config = dict(
    dataset='capsule endoscopy frames (Kvasir-Capsule)',
    crop_scale_min=0.7,
    encoder_activation='leaky_relu',
    encoder_depths=[14],
    latent_channels=32,
    decoder_norm='batchnorm',
    decoder_widths=[48, 96, 144, 192],
    decoder_attention=False,
    init='kaiming_normal',
    residual_init='zero_last',
    optimizer='adamw',
    beta2=0.95,
    batch_size=128,
)
Rows from block 7 of the encoder of a small image VAE, named by matrix and row number. Each number is 500 + 50 x the weight over its row's rms, rounded and kept within 0 to 999. All counts start at 0. Numbers have three digits each.
After each channel's rows are labels from the 100 images, of 14976, where the channel reaches its highest value: "colour at peak" is the nearest of a few named colours to the mean colour under the peak. Only what is clearly more common there than usual is listed. The data: capsule endoscopy frames (Kvasir-Capsule). In brackets: how many of the 100.
# pw: pointwise conv (encoder.blocks.7.pw.weight, 384x384x1x1), inputs 128-255

pw.258:529451523660565439475493439535570504566521538494451545507511494513420545442527486485535538590503477446466490488399499521529432522450468648528481503434593489393504399500518505520472509528642540509506445558580501501524502544500534510544472587466492499506510432469596487494532533524527495514505429517516519503430538372482569526523540547535488396523513562520536506582517565502499506490493
colour at peak: pink (54); yellow (32)

pw.143:492502434526513551511592498522548489492469437444504536525543466529516488448563455509543498450505521359549480550461556457410517564524527537584400553466523531497513430435630495523675429464492456552549472487500577479550583538452503473464526497536463507413537475553400488441415488476538584612436434532524512399443507468512474517543442474549436464446525518533518453461405438546492357539480
colour at peak: grey (51); pink (33)

pw.347:487408540493504495488493500505492482538572479518540451488525442423521432428437515514458554447533411620458460550541322433507495460486513481478551520504523457555492484478377472495528480550411480474529488461449443545463523437585510580481464404522466469468417468382452444520496539471474468432516423462471566541495499516383538512488570572460412418480470517406464340543480501429479528393365
colour at peak: grey (40)

pw.314:470475486492492462472495466552479472536464462486554544532450520477510442503466520555505553490495432565442410608503431546453527447450534546415576500459503479589512537455413581556465478466513464471571478509473443483548475506507474415532565492590548500495501570510470527486545626542516556499469513456616483573471462487447559662453503420516493595492479490523546400525465518551454527573550
colour at peak: grey (36); orange (36)

pw.78:527426543451518581459468446496497576523494493602467467517479434490376549626532521540421509491447488395542494484429503493471473526467545523531454478540495529543348486463556570514514579488449485651596336521487481504465446492474566523502534504496527486502492451512451460490515536502561467459456450500480458435478413463466515454523543513458472443491418452507530473489504511492434483461555
colour at peak: grey (41); pink (26)

pw.241:471418455388397412477502510424552556514516512540503551612504507476460442488461483463408379441405423521496455424511464545584501515483518461487593505600458489495481473599524457481459530539529417461509337466516440496406481566500595557481506503458473430526499483536470518516535529571542496486468539533460480430521516503504529418510567555467508483496471393405430501565610554496559519446519
colour at peak: black (61)

pw.173:493481520502560490483462451467521558598534614512513545547545447527420506446515490487456523535465467540522523541529499470468460414481566586508522554394616468429529523483474400495430480519580546510519474514495540495557382457510480526468499529530581496475502541453489456525538524549545577451463517464546508489446459372555542504541486580471521454541485493463534526585474536505479647471504
colour at peak: pink (45); yellow (42)

pw.15:442460481471497406550551484581500510566403475472536577550520544553481420523510504519599481487606551531483582540508551502550492468484466476528397581423514514473609526452580469486584392465462472443487471529577519530503482506518521425488488454452447586486472514472458507512466498509512588540541510398555455385499532415540605478541453540521530480538549460535587538562464455551441474540476
colour at peak: grey (47)

pw.12:529495525453557541462508480423476514457510452612523489546505474526468511528496478558439497477576384449465396549592459573435521489405503487482507532537522572506521354498403555475543469567439532576515329448492488466510457508552497560472579494498449426483583497554490501450418461451461546570482418533545514401414520506377429515421504481518489429411455564459487416432430494519451480520440
colour at peak: grey (47); pink (25)

pw.369:469525499483491603404530515558484578536567443669529491515465481575559553501479523523491519480575455469504479458557447502463496386517559517402519503497534602532448474511513542607463472521514461504533423525484525503548509512532540513515533432573489491430530458536403499529476495454396506509513473539504536494413469466515500507487460403591434480487547533463426464522447523569401458527527
colour at peak: grey (25)

pw.259:634400513500539419469467425463467589500519587510459522565539589523307495586554481498498500576476524514586490515454533502450394476485519571504432519500530482433502409548538519528521523547556535552513436564518485529440470574471602453545449519446531497518422459499466440589491471580596564500471532574417556443515481429527456411535495530454467442543525487506440548591525476471495599530554
colour at peak: black (62)

pw.309:572494508525542466562471513448521628445438584485441489477461537562402531538670460525527481483469536464480523566539563518465410457509500494577509557464502414492556549565499530492491518535517478528526504534542442482428580502460517477438569462520583573485557446591470454564533527570531425535471566558454538474479555526462480527519504456447528462511419515528542524496513479539527584528523
colour at peak: black (71)

pw.7:487469564458473402482527462507545494446472484505535493522543487528503525477611536516569508474479486560506577469431516616547554553478563474577568562538427453447536510553448489545482498632485489483466507495570449466521455517539586438540447524437477498476480468528500499543510439538544531492437489502450461499530457531568510460427492528395489501566484480490561506483491566444528520535544
colour at peak: black (82)

pw.51:533555479515445423571555474435514525463438514520485404431429455476475527561563499504490464492478493492521448472541594491546501545586503499489534507518424531411515410589509545493488532510543531463540500447593414481461472436434570558419488528421436508664545546612553543496433430535490527531390536512459516482475432599484487510489536499426540551582531453468500585369511522488541601427471
colour at peak: black (95)

pw.364:576440506490463424518511536368473561488561532471434526504474478426439482567649403472488501533484522464461447434501525500514428498499473537510530492544531395347448472548517524461500488516489541541499482446440436499506490474368581484419555470467526557582469510556581430575563534548466438461433554522463539548524590519442532508357535543467429472520427525536489536506537506495530603465545
colour at peak: black (60)

pw.353:539480532522566488460448507498466519569589593485504478460488451477505503503536493475425506546521395536502511529520389457486392428360477483497413520498574466420482481431500434442448476494547504510511475474498480452604428469475534445503496529500526498503470503496420427496557556617494486440468535435450508497436480459407456494463535565579451428423496570475495505475505462471553609383388
colour at peak: yellow (37); pink (27)

pw.89:479464534471499469485462517505611470449498497431492508502557502436488495497524454487569503492503495480441499530585452550577460497540495456492555482550463497483527477518488516529523507534489482488486483545569414527497429381518491455472540564443454554535563515502550455517460419466518503519462574545497477526566464518491519501487557484490494482481492485522500433516489590494495471557603
colour at peak: black (100)

pw.54:487459516576463439499506490538523459634458478491542622534495546542457488528570545513516559570520507479459635526508476461492537491434444529522568614474496419440491575456498500463474377426571511494407506649623593522579535497579467412527484553479462500475451491440524476473545519496512523494541457555534542505416557394563523548566485494552575519518484499503490427645534525517440525468446
colour at peak: pink (71)

pw.39:458497540533551596516524565495484514485544454511530468468557507407495462462493488590455571452525505529417482523576416463445519515510537521549508479481483573609527512516495538522507555488472487605600492447480503449512578519640446582491491488614453485488577478492471498519526534477488554486588437449467498493435494554493582502528472486539443467518489545457523551479419494413566515514530
colour at peak: grey (30); pink (25)

pw.189:451476531436520590475578507573465596468535471472519503511512538522486513584474448485391494500526483414603556496514472555384484519478562484543495465486457523518476418451574515429532512491466543583490470463498503504532502605506465540444476495559519504474595476471445484465448415469570494559477387483467465435402485450447462502479515456481385428476532599495472553458462508543510461448521
colour at peak: grey (42); pink (30)

pw.153:464476557483493520484596489517387524418616464491540481537469531483447474561526493492481476469531458472544434482565468525447496506447503481500445403514524517512408452530497512570519562483463506565594357447430542558500487535528533559442536506524503375467495533555501506576496552502467423464524478526498393441420509478570499526515456434538462408450425442465517544473477473428487495516582
colour at peak: grey (40)

pw.14:557523427461460482504436547497511501584415490521488583495530427578466441598481564494535507545481611529515483474496452408441569499524454493538411510473541437492567551354529551587467517566517486462450570460486490578471523483404445449456517469462549561427450476457483484480499512546568478494528424509502396580457559495477479533447420503554629530500567424573516488520453460436493595454445
colour at peak: orange (35); grey (31)

pw.280:530462519474514306532485444433500496454552477503475452544536491400509540553560538528535571500515455538396531515495516499509486514494508501475531518552473420399480493491484470484568514536501535537531496464408456420498409525527549539558458511357440496545539537529525446514456461512529487524415530500436510547545491534522528466412481524404492474569417420510446536530549535492541505527506
colour at peak: black (60)

pw.116:592551520516492436479478424424484531411540503570522491487360552436442464516596500519545548449516563447588454544499556528486451522519494559546408437543415578508487451547563548502487566504511526569532428492459463457528515520421553526464542497457460509514541458609513492502479448492441451542545529450488479467474485503493558454444499438536443514503447473416498513381382503471451398471570
colour at peak: black (83)

pw.109:559560658494494452460493512397489548454639551549459522439470502499522532507515504485461476471562486432553456442558477451486449522543423560399489507517548554494464404528484527528520627479485543605614490445426432424472482576448548504366408467579514478507500498512538560483477448543516473509475463484425519469472437517505502435393516547487405506527415523553501558500431501451479531458587
colour at peak: grey (28)

pw.265:529482502490493450504479476459566475533416573456432495447479446548571483520561480466623513484527472613498500488489491520540548420568434471444513506497562385515561545486413484507418513476398470356424594483504409583485457431512506403544515435428510557608475521444583501433424568533495481446475504475504479541574546491658514569517509509461511562542448482554553498493567471499598505460489
colour at peak: black (30)

pw.98:521509427362547435545549408404523471458507463501511488536462596480471470551554487488481445410496477445510444487559525515554521520506468485508551502521488580509463524541523535504486529511438487544486390414465449405504485477482533518452572440362446588451529528614489631555476436426430457492514553498516522437551495643484510483519528452465391547444493402471524501432494461498516500454513
colour at peak: black (97)

pw.277:522502423496462449457485467463507529503475586487465577499525524601540492529450525471568489584422590377531638504438570465457539495512506538539381519466515474518540498428645426566482455554498459501492466587523530541495484504477471475450503518464528472480483508456464445478511460519653510468452428468489515482479550478532511444563492449501505530451508484469517554527504496547512473461460
colour at peak: grey (42)

pw.313:596478538800622475478445438545505560546509563588477526468583547493473511519518531536520592531524466447471465559494428529459518476393489621565448661458517523506487460500555456532513477541742503529481471496506599491569550515466583468533540590504539509443543493495481476565530488455565539506522502498557604480475571446460514464516460515514452432492550533499546494633573564515496513551540
colour at peak: pink (67)

pw.140:462615619608652508550431525411472506553557536540491488546500546462563492462559532598502597542476491493531485575554480523485532592560552632575513491499507527562501468490543469530460489479572574552551554483477524461461483541511453585606519517495489479506472494532578612576516505517442485541502581456527588492538560588538532415435547524555526501524454471546493488464595462497479538484582
colour at peak: pink (65)

pw.138:568479546439515439481496510542521526491459541437490438475533555447510503497536493363561499481494493478491419471510475472454501572528519478479548511571504541422451517567480520488425530526494506502557525480438399464496453500491534541308446440434535531567523484448548571525523375575482484420485535472524484503576499513516462518453623494435496427558479509416447560432499467460626480373469
colour at peak: black (41)

pw.120:456489502590605511419565459488474579556517491530521585545577483511510483464520531630511638515453552451487540534453485592458565456451586461483463595503448494611488512509519501566565457544520464552537475489465495482523492543539475379582477514545510508407532481518466484562519537520562559538427516556554589469391541481488560521507482405524518509526475452578534453558494528471533430540546
colour at peak: pink (76)

pw.247:529442411497528557526645492600527464502430400493567598508518444534567500460494521548483493392499522457485541544483522546463384462479489541512558471502542505621511561454548457546563454421505500468484546517509545442559515541529480458541475426593407520452521479482470447430494522432429590459535456498584486509487479446411532632520484406515481482538548524524461444451406542543381412540474
colour at peak: grey (44); orange (33)

pw.129:521450520557613506490521498563494493561527517482496530566541456633444530495442436482496526444579528500515557546508479498468449435439488647468416554460535488491497480443535456526467464499570498564534463511503544486625489554464506433566459621539550579472520453500416469455576466522494501505538505507532500420390482414469564518471508545539520474506440483568527472593496549517474554527514
colour at peak: pink (58); yellow (27)

pw.95:534560553466505463459470469502476394550480602512450493433504492537441508521553366407471437561474585456576617447401512518483508517523531513505393524515445444429487504507612483543530526466507498553485491518518520461506533524390515500391526469525625511472523541502499470589495498525578458470491423501423504552470532515513484533496440505540470493538523483524492647551443485527514525363554
colour at peak: grey (30)

pw.379:472535505553520593525538529531495429629559529476484490497487583486489609437491473431443487504478460543546475585512506469506414488493510577507502482470498436396519484475458527517449492451506521462467508507493578477573572465443496457485413556549522550451423465477441466529677534479505476483572504442533476521483474492492530489541467561563549466425453502578555544563524464599507585432505
colour at peak: yellow (41); pink (31)

pw.142:520486551456391493451574506387513557518525521560472505492523483477475502532567448516535501502507527530489450437473496592473435488552544481449519435498488442415506506580478490542460478607489495549539497492578462456411522477505489555420472478525498523515460514466499431604488455558476452428448573573475484575518451452514505517449512485490474482575477562549446528535471515455548602506469
colour at peak: black (27)

pw.158:466523447420509522468487541513495360473427483377494499457502504472599432458464523452529487524481478487450513440545472495569536473536503482479502488538495428539588669533472390554468442500394496395451618495511498550504546502589417504475499437481480568454457515425507530467479416402481463545502442531491448559517487542598471495457494474481534566440494486482535471525525500562536465494510
colour at peak: red (27)

pw.253:419514561556581523539526447534495538499541519575575505561517544471537505461456534529539575481516541468471478560527401362516508467428560564526445517515505526519480473523453515533548485489588516574487366497471556487616467510527553373571527486590429494457526513535424522532511486515526547601517519485573524435441493509467581545480418468510494524477449544535477490502416517480466506479550
colour at peak: pink (75)

pw.32:499441528609554520537519481523564515470536560509476533600523489534432535621451446526459526542525496421515469547475417579519424513476509635576486488425622517470494466479595497484531446479542509567530515590527552475533473541414440551499534568589505612437506501522506458546515416516602470549511452442490510497482551519527471518462430563513552468486526464526521532568523472508462522503582
colour at peak: pink (54); yellow (29)

pw.112:524470473542484534480489469496547482520344528473494519576574512480474521486394676605579645464487560504452528590507487475474612480500530474540531524483473531562483558470541482505522419432507358439445511425499490488499479515530447434576573481479444511484484628425479479481419480475473558538505472534493588428522516519530574532472520526522519548445568521511490416464542546512461336578438
colour at peak: black (41)

pw.225:518444658535529602418460562564495566457558484474531462495497432495553504482492480518472562427523463527475444449518454494429449570437519488513499440538508504504480455456442531534510458460536499563501469421478514429531547557458466552504507511562583534489518418490484444543476547476460467519512463457461517511451433429482501528499442488551446410526501557454477498515401558543488508514572
colour at peak: pink (42)

pw.326:529474543483563314545486406464571497408561494560473454501525570444444573567543541433535499493414603495493430485493555496546492558481527517606561502550400519462475508545464565491464566549473555559493477462529473499443437419408523461471485429447483553616536563500504466575473451489519456527406489477456514463494559548475483480518502508494477505493491432465492461479507531506432513447568
colour at peak: black (99)

pw.338:517483462500601371401457433483517551500498555549486482515594503503431517505502493496561598518499538501454550518478485555516582452484518542537467666455559486500508489544469433553544410498624430553438450551522498463480432550543528409532474587454422565489498535517416541528522488522558561496509543493510633484475519480552573495485505517331497513538496442460469575620482468502534531496543
colour at peak: pink (75)

pw.297:495542557442434525511469534477540519463545520601428409410412561447488536485544365434493498457550454531492382463462484522456409580532466536469588465500543546471528472559494557530472563531444519516557532462526467435525466458471495650337502459568517492522489439493547503566468445527435449449425498506450518565467415493463520474510617508541441495480441534528474481472461489508568553418500
colour at peak: black (42)

pw.269:573528566508531628485560589585562532518595497610521532455529540572558639537489455535503506521538605502661579517546489458577528443557508525567458538450485572501545517503567484543519422454525428495512550563531574553624561553471507508485553515580496579523583469509478530552482534538504543507594546485596490505524491447518425559599475443529457525417564479553499537487542472506546366539529
colour at peak: grey (30)

pw.301:502538466597533464512481501418597518472445502549459581514511576467502502544502588501600517512517559519536602461488502477530528569579564510565444539537504533534507517495536526533538437456422501524469520468430485456482503536482502431551527418469367494476491591450580559465431486455479407462510523477518488506454542589516523523469528419457443532460472499406596498504603455490495485533592
colour at peak: black (34)

pw.295:516494578525555556441470407423383612486615458586436494537484464458387496525427482573478599499531436518536451476479472602442413459457489570476508526465614489522432434439503516508494442462532531631501378560513527476543542617451523495494495535496587509369507491528522453426472491534485455536470461472457576428383390441517474534454492479492446433495483489499459504516483495440491518497477
colour at peak: pink (61)

pw.232:393580501548531511465534513468491499506527442546592504520516510450498508516415541671473534532559511416495509528497490519445566518457499497517523493534473497601533478458634482554547538521536512577562419534479510423493525559534417466583494479505430430464543468526506559575516476469472603589422436557553521394456460490478594532435420408544498520462520454518484456443494478482449318565559
colour at peak: pink (54); grey (29)

pw.380:490424488532563508553536437520451541487474473575538546607551509516471508515460554642565585464516496503482562483511449521517582501457531491540455580516516577578472483444588513503602543476550455588516443454466494374487574493526488500452534500494427451460589528559421578508428478478478472586573461510489575457469533446523479540478531444480452450529479427495524433513444481450395372523479
colour at peak: black (32)

pw.226:551526583522469556481433516560525477495573499481541490535520491594557501469579471442401475480555449538474513437546494536445372518474451481486516505463509425506457477541461534518425517511545490523511498533508474481549523468423471546480525509620548508569470456466527505544528513664502494492538616494444506527509508502451508468531529521577445454484434562515428485542533449432517776433519
colour at peak: orange (42)

pw.191:490498488549455494531520514470524514468419463528614470520541441474551451416431553594568612454502437570442491519545419537461575421451562496478518593526549544495493532492419412485489483525533523477486469508475483506545499558634441475611502466473496485440507556471525495481587572533425576453433508502517516550453539516542550522458485587486554521516510510497503427559530558442487448534492
colour at peak: grey (36); pink (33)

pw.90:502488541539503528514526524537506446562542566554492488535488487551430579507447453421399537476495532464589452437479568476427519492452448565512295453522523496488517477499512531479530529381462520563525497533450527429496493533428530484412545531550496451519531484446560510542561484541575492508532451452509419463352486498472479604515540465556412445480444478494558545554457428458444556462536
colour at peak: grey (35)

pw.346:529581530483506531479501531450497573437584493658488429481568480489507492557520476565447499451522538415482416471507504489465508520482478593480488487536476555511519413523471595556492604493484661548709534399518503469444506524461486614504501496592466512474500444551511534590468510482465446561469504537504543461471535493502486516489553510529490451468484523516524545472531489473499473508558
colour at peak: black (50)

pw.88:455528533533548553495496664610419520465557459491581532441512495459537525468431539550411581485608450496507527532565419439455504534511451447578514585458515608559535488464451481557551431490551565494533551464454521563503512511521453501539533566596587482490566403442483518464555530556460484460515540470508505539477592527520487579538517459575546456547440496540487513511520404455574516532542
colour at peak: yellow (39); pink (31)

pw.66:548496505535515472529556503390557574499514515539484539505612525574515512543574570544577546527505533503481548557468548520554482553543474542549488587476497470508477506519511538528494465591621398529560417545482410487523390490520535496468579480486525562456436534515503454564525476575547482497387575528492555551524620539496481503451460468481562557507454441527542470515545461451475492497514
colour at peak: black (83)

pw.31:531384569595569545370490475543523519528576518496478418573510484455381477499504464514518498518488472419500477529495457526413450455427499684530440467461588474474418425424484521437547446440549480617524441596481544478537528561431494455514477629514543510490487488512420511569508519532538491505451463537432567444395506383487493532533454532484471460488476538499474504603525450459482576422509
colour at peak: pink (55); yellow (29)

pw.23:516428569511571465524585361468602519464435466388504455594563430496460507539515508542594524434515493456547584557500535524439510485480585512572484526465450468483405490478611498388627465470487456505474481497493543440445530518496477438464549512462417511490554576472465430488457423464524482673525499506501504385456481530512500482449453437456440521506517503484496447482567393519508375575521
colour at peak: grey (34); pink (27)

pw.59:518460491555521463401630440493492519508396499508512510621558536528474445494447539539552557487531627471542570576527464496469545454438589481574474536459475533477534550394581488486565540503503470470514457571556537391456527501537461393516441503491448493454545530529439479489509483392602572645549441534553517441473549519438565537502435508541416510459516524464494412505511451492466419571475
colour at peak: pink (81)

pw.102:456499497495459513451529484556478494522480581515461576525455519682400547452509439451434430661465536456612559509549508529494470485455502460520430501368464496466430519454535486542568499533447502528461525543574562464482477555433488379443523512548510552448535418492528370491452528509664499474554462498462481484471520407485451441591429457579468495491511491575494483522496444549540484425484
colour at peak: grey (43); orange (33)

pw.81:455494494532470509424454462509458488537459493549475526569540534486494493434356531536451510535509526500477475515475523454454460436446481513481472584491508469493506489468508427543546490426527449448451430533485529453600536503474503491462457514497545530420524509409475373453569468524558487567533450442490514520395558370444463507494507510468472423484535469533471468500433474584444453565481
colour at peak: pink (62)

pw.217:576557519546490619541553553534555500479512491457494508519474462565500640548509472489556457550549564429625560478507544437545503534491479532575347510453508566465563407493646539451529491446606611564476535527494571443560533554396479505493510466561494584433500495476520435479476545467557495540522425474477405504428502468497417574463475455553470566466487561456539597459467427488505561526547
colour at peak: grey (34)