From a checkpoint of a small image VAE: encoder depths [14].
Rows from block 4 of the decoder, named by matrix and row number. Rows with one number belong to one channel. Each number is 128 + 32 x the weight over its row's rms, rounded and kept within 0 to 255. All counts start at 0.
# convs0: first 3x3 conv (decoder.decb.1.0.convs.0.weight, 96x96x3x3), inputs 80-89, a 3x3 kernel for each
# convs1: second 3x3 conv (decoder.decb.1.0.convs.1.weight, 96x96x3x3, transposed), outputs 80-89, a 3x3 kernel for each
convs0.80 [ 83 124 161  97 132 172 103 110 164 117 137 133 195 184  72 179  97  94 117 148 109 110 118 115 110 116  99  81 156 122  96 173 129 108 140 178 126 114  82 107 122 126 126 196 185 130 106 145 141  97 135 160 109  60  75  75 155  87  95 160 105 123 100 108 111 158 105 136 161 125 116 140  55 112 145 140 155 181  89 149 139 155  70 160 132 122 204 121 173 158]
convs1.80 [ 87 116 124  96 135 134  98 118 129 255 169  35 230  27  57 154 102 100 120 136 124 118 135 130 120 131 130 122  97 104 126  71 118 136  82 121 101 143 157  81 104 118 116 111 113 163 104 146 129 127 153 138 131 141 127 118 118 109 101 102 118 136 102 148 124 122 144 124 115 143 122 116 120  87 161  82 105 206 124 109 170 128  93 100  84  81 143 119 178 199]
convs0.81 [141 183 163 119 132 174 113 123 133 130  80  99 166 178 100 165 144 149 125 104 150 132 129 113  81  66  97  96  61 126 153 171 138 145 112 103 112 163 170 142 127 123  87 114 132 120 147  92 146 171 123  84  85  92 103 141 157  98 154 179 123 119 103 116 104 123 152 141 116 115 101  75 180 127 111 115 137  91 110 151  60 113  83 131 186 151 140 152 180 109]
convs1.81 [ 76 110 133  81 136 133  79 139 129 117 108  78 142 186  93 112  44  97 104 126 121 131 162 150 108 135 129 158 146 152 122  95 115 183 155 150 136  95  87 145 104 101 115  61  91 188 165 165 144  90 137 173 140 173 185 164 179 143  83 142 163 158 171 162 134 131 139 100 108 145 116 116 187 120 122 156 179 128 186 120  72 139 149 149 132  49 103 152 136 134]
convs0.82 [ 93  55 100  72  86  96  43  72  64 136 132 174 127 114  66 125 109  90 110 113 116 117  96 125 115 114 130 112 126 122 113  73 126 138 116 137  98 130  84 134 171  76 133 132 133  99 113  88 143 134  98 143 126  97 138 128  99 161 119 104 166 117  95 128  90 120 131  86  89 107 126 141  99 170 137 136 107 104 151 109  99 134 158 137 116 130 139 143 143 140]
convs1.82 [106  89 119  80  63  95 105  82 114 132 176 145 163 243 196 158 151  81 119 124 130 112 125 139 120 129 139 169 182 148 201 187 154 170 188 150 201 197 112 240 224 152 201 178 150 129 181 146 153 173 125 149 159 146 140 138 141 131 108  93 127 106 109 142 135 128 152 140 128 145 139 129 103 121  65  91 108  63 104 114 123 114 128 133 128 127 132  92 103 102]
convs0.83 [167 162 136 174 145 125 157 127 116 135 179 121 152 183 207 100 108 132 118 130 141 116 152 132 155 136 120 152 168 179 166 153 161 156 139 104 166 172 206 104 136 167 106  96  57 160 137 173 133 164 177 121 107 105 159 186 163 162 169 138 103  70 100 139 155 138 144 156 115  92 119 121 139  96  70 181 137 133 137 113 108  88 155 185 108 177 151  94 103  92]
convs1.83 [126 126 120 133 138 123 121 126 108 144 150 141  49  19  73  49  94 174 131 141 133 135 140 135 133 138 135 105  82 103 112  98  84 143 105  87 142 131 161 169 124 126 155  99 129 145 129 174 111 100 134 125  97 137 115  87 118  98  81  97 121 101 107 120 109 124 114 109 115 117 109 114 118 159 158 188 218 203 170 178 160 186  94 134 125 106 150 145 161 178]
convs0.84 [144 114 134 122  96 159 126 120 150 157 121 177 109 101 105 102 105 121 115  81 115 124  95  74 115 122 160  19  31 101 108 108  93  78 114 110  81 121   4 174 148  93 141 170  61 109 129 140 116 113 111 110 114 100 110  79 140 111 130 140 160 142 143  93  90 105  91 119 109 100 106 112 203 117 177  80  85 117 151   0 104  69  60  99  97 110 141 170 153 148]
convs1.84 [129 128 148 118 120 141 116 104 128  89 130 127 122 192 184 135 170 160 118 134 123 121 132 137 115 117 113 188 158 170 153  95 128 191 219 199 162 157 106 178 160 121 174 161  68  93 177 154 102 181 143 121 164 141 114  88 117 145 113 130 142 138 149 135 120 127 132 115 118 142 142 150 199 200 140  90  71  80 181 159 211 163 102 113 137 139 118 105 197 174]
convs0.85 [105 124 144 106 124 170 124 138 159 103  38  93 167 150 115 168 119 136 107 109  92 104 121 143 117 152 150 133  78  93 158 178 159 135 154 151 135 116 118 172 183 178 101 136  74 159 153  85  99 101  78  88 141 130 129 116 124  97 178 144 135 105 130 119 113 110 122 129 113 108 119 149 162 103 156  65 112 189 112 100 168  89 109 133  78 131 162 100 194 122]
convs1.85 [ 90  66  79 131 134 140 122 113 106 114 116 124 118 140 126  71  81  97 133 137 124 146 146 137 138 147 141 130 139 150  86  74  91 120 146 142  97 109 121  99  90 109 100 174 138 102 159 146 111 140 126 140 200  99 123 132 159  95  94 130 128 127 128 147 158 161 124 118 125 134 135 150 129 138 122  70   9  38 217 151 252  67  84  73 131 124 145 161 154 171]
convs0.86 [ 91 106 125 132 108 114 119  99 165 121 132  97 128 153 121 142 117 119 152 195 166 170 162 168 156 163 175 130 111 136 174 159 138 169 158 166 128 152 139 128 155 117 151 139  95 103 117  87 138 170 114 134 133 102 167 180 126 135 176 134 122 142 106 167 156 159 141 149 136 165 140 155 117  71 139 133 125 133 148 151 130 205 161 156 136 152 115 131 126 131]
convs1.86 [109 113 121 111 110 128 116 109 114 194 143 160 146 146 189 103 101 114 122 121 112 120 119 110 134 128 117 130 129 111 148 158 135 112 129 130 161 139 135 136  83 112 120 100 157 170 151 136 150 106 132 171 130 152 104  91  81 148 118 105 137  90 121 124 127 126 133 132 130 117 116 125  67 120 105 132 167 118 102 113  78  86 136 105 130 126 141 149  98 113]
convs0.87 [144 152 125 156 125 148 142 118 122 140  99 112 104 132  72 100 129 118 106 104 103 119 108 129 117 111 136 149 170 140 148 179  50 147 119 161 120 106 138 108  99 121 120  99 133 155 111  80 141 106  94 125 122 100 120 110 116 133  94  99 113 113 132 133 126 157 140 108 126 114  98 144 189  63 128 144 146 126  84 132 167 137 114 153 161 145 138 184 183 130]
convs1.87 [108 135 136 107 134  99 128 140 115 138 107 154 114 204 165 148 102 105 122 133 121 113 140 136 123 142 136 168 117 127 150 107 159 137 128 168 191 174 156 212 122 130 205 109 127 122 153 191 153 155 120 163 129 127 203 168 166 181 133 200 149 129 180 129 115 124 138  99 121 125 106 126 121 152 114 154 190  89 125 144 101 132 105 144 169  95 133 118 113  97]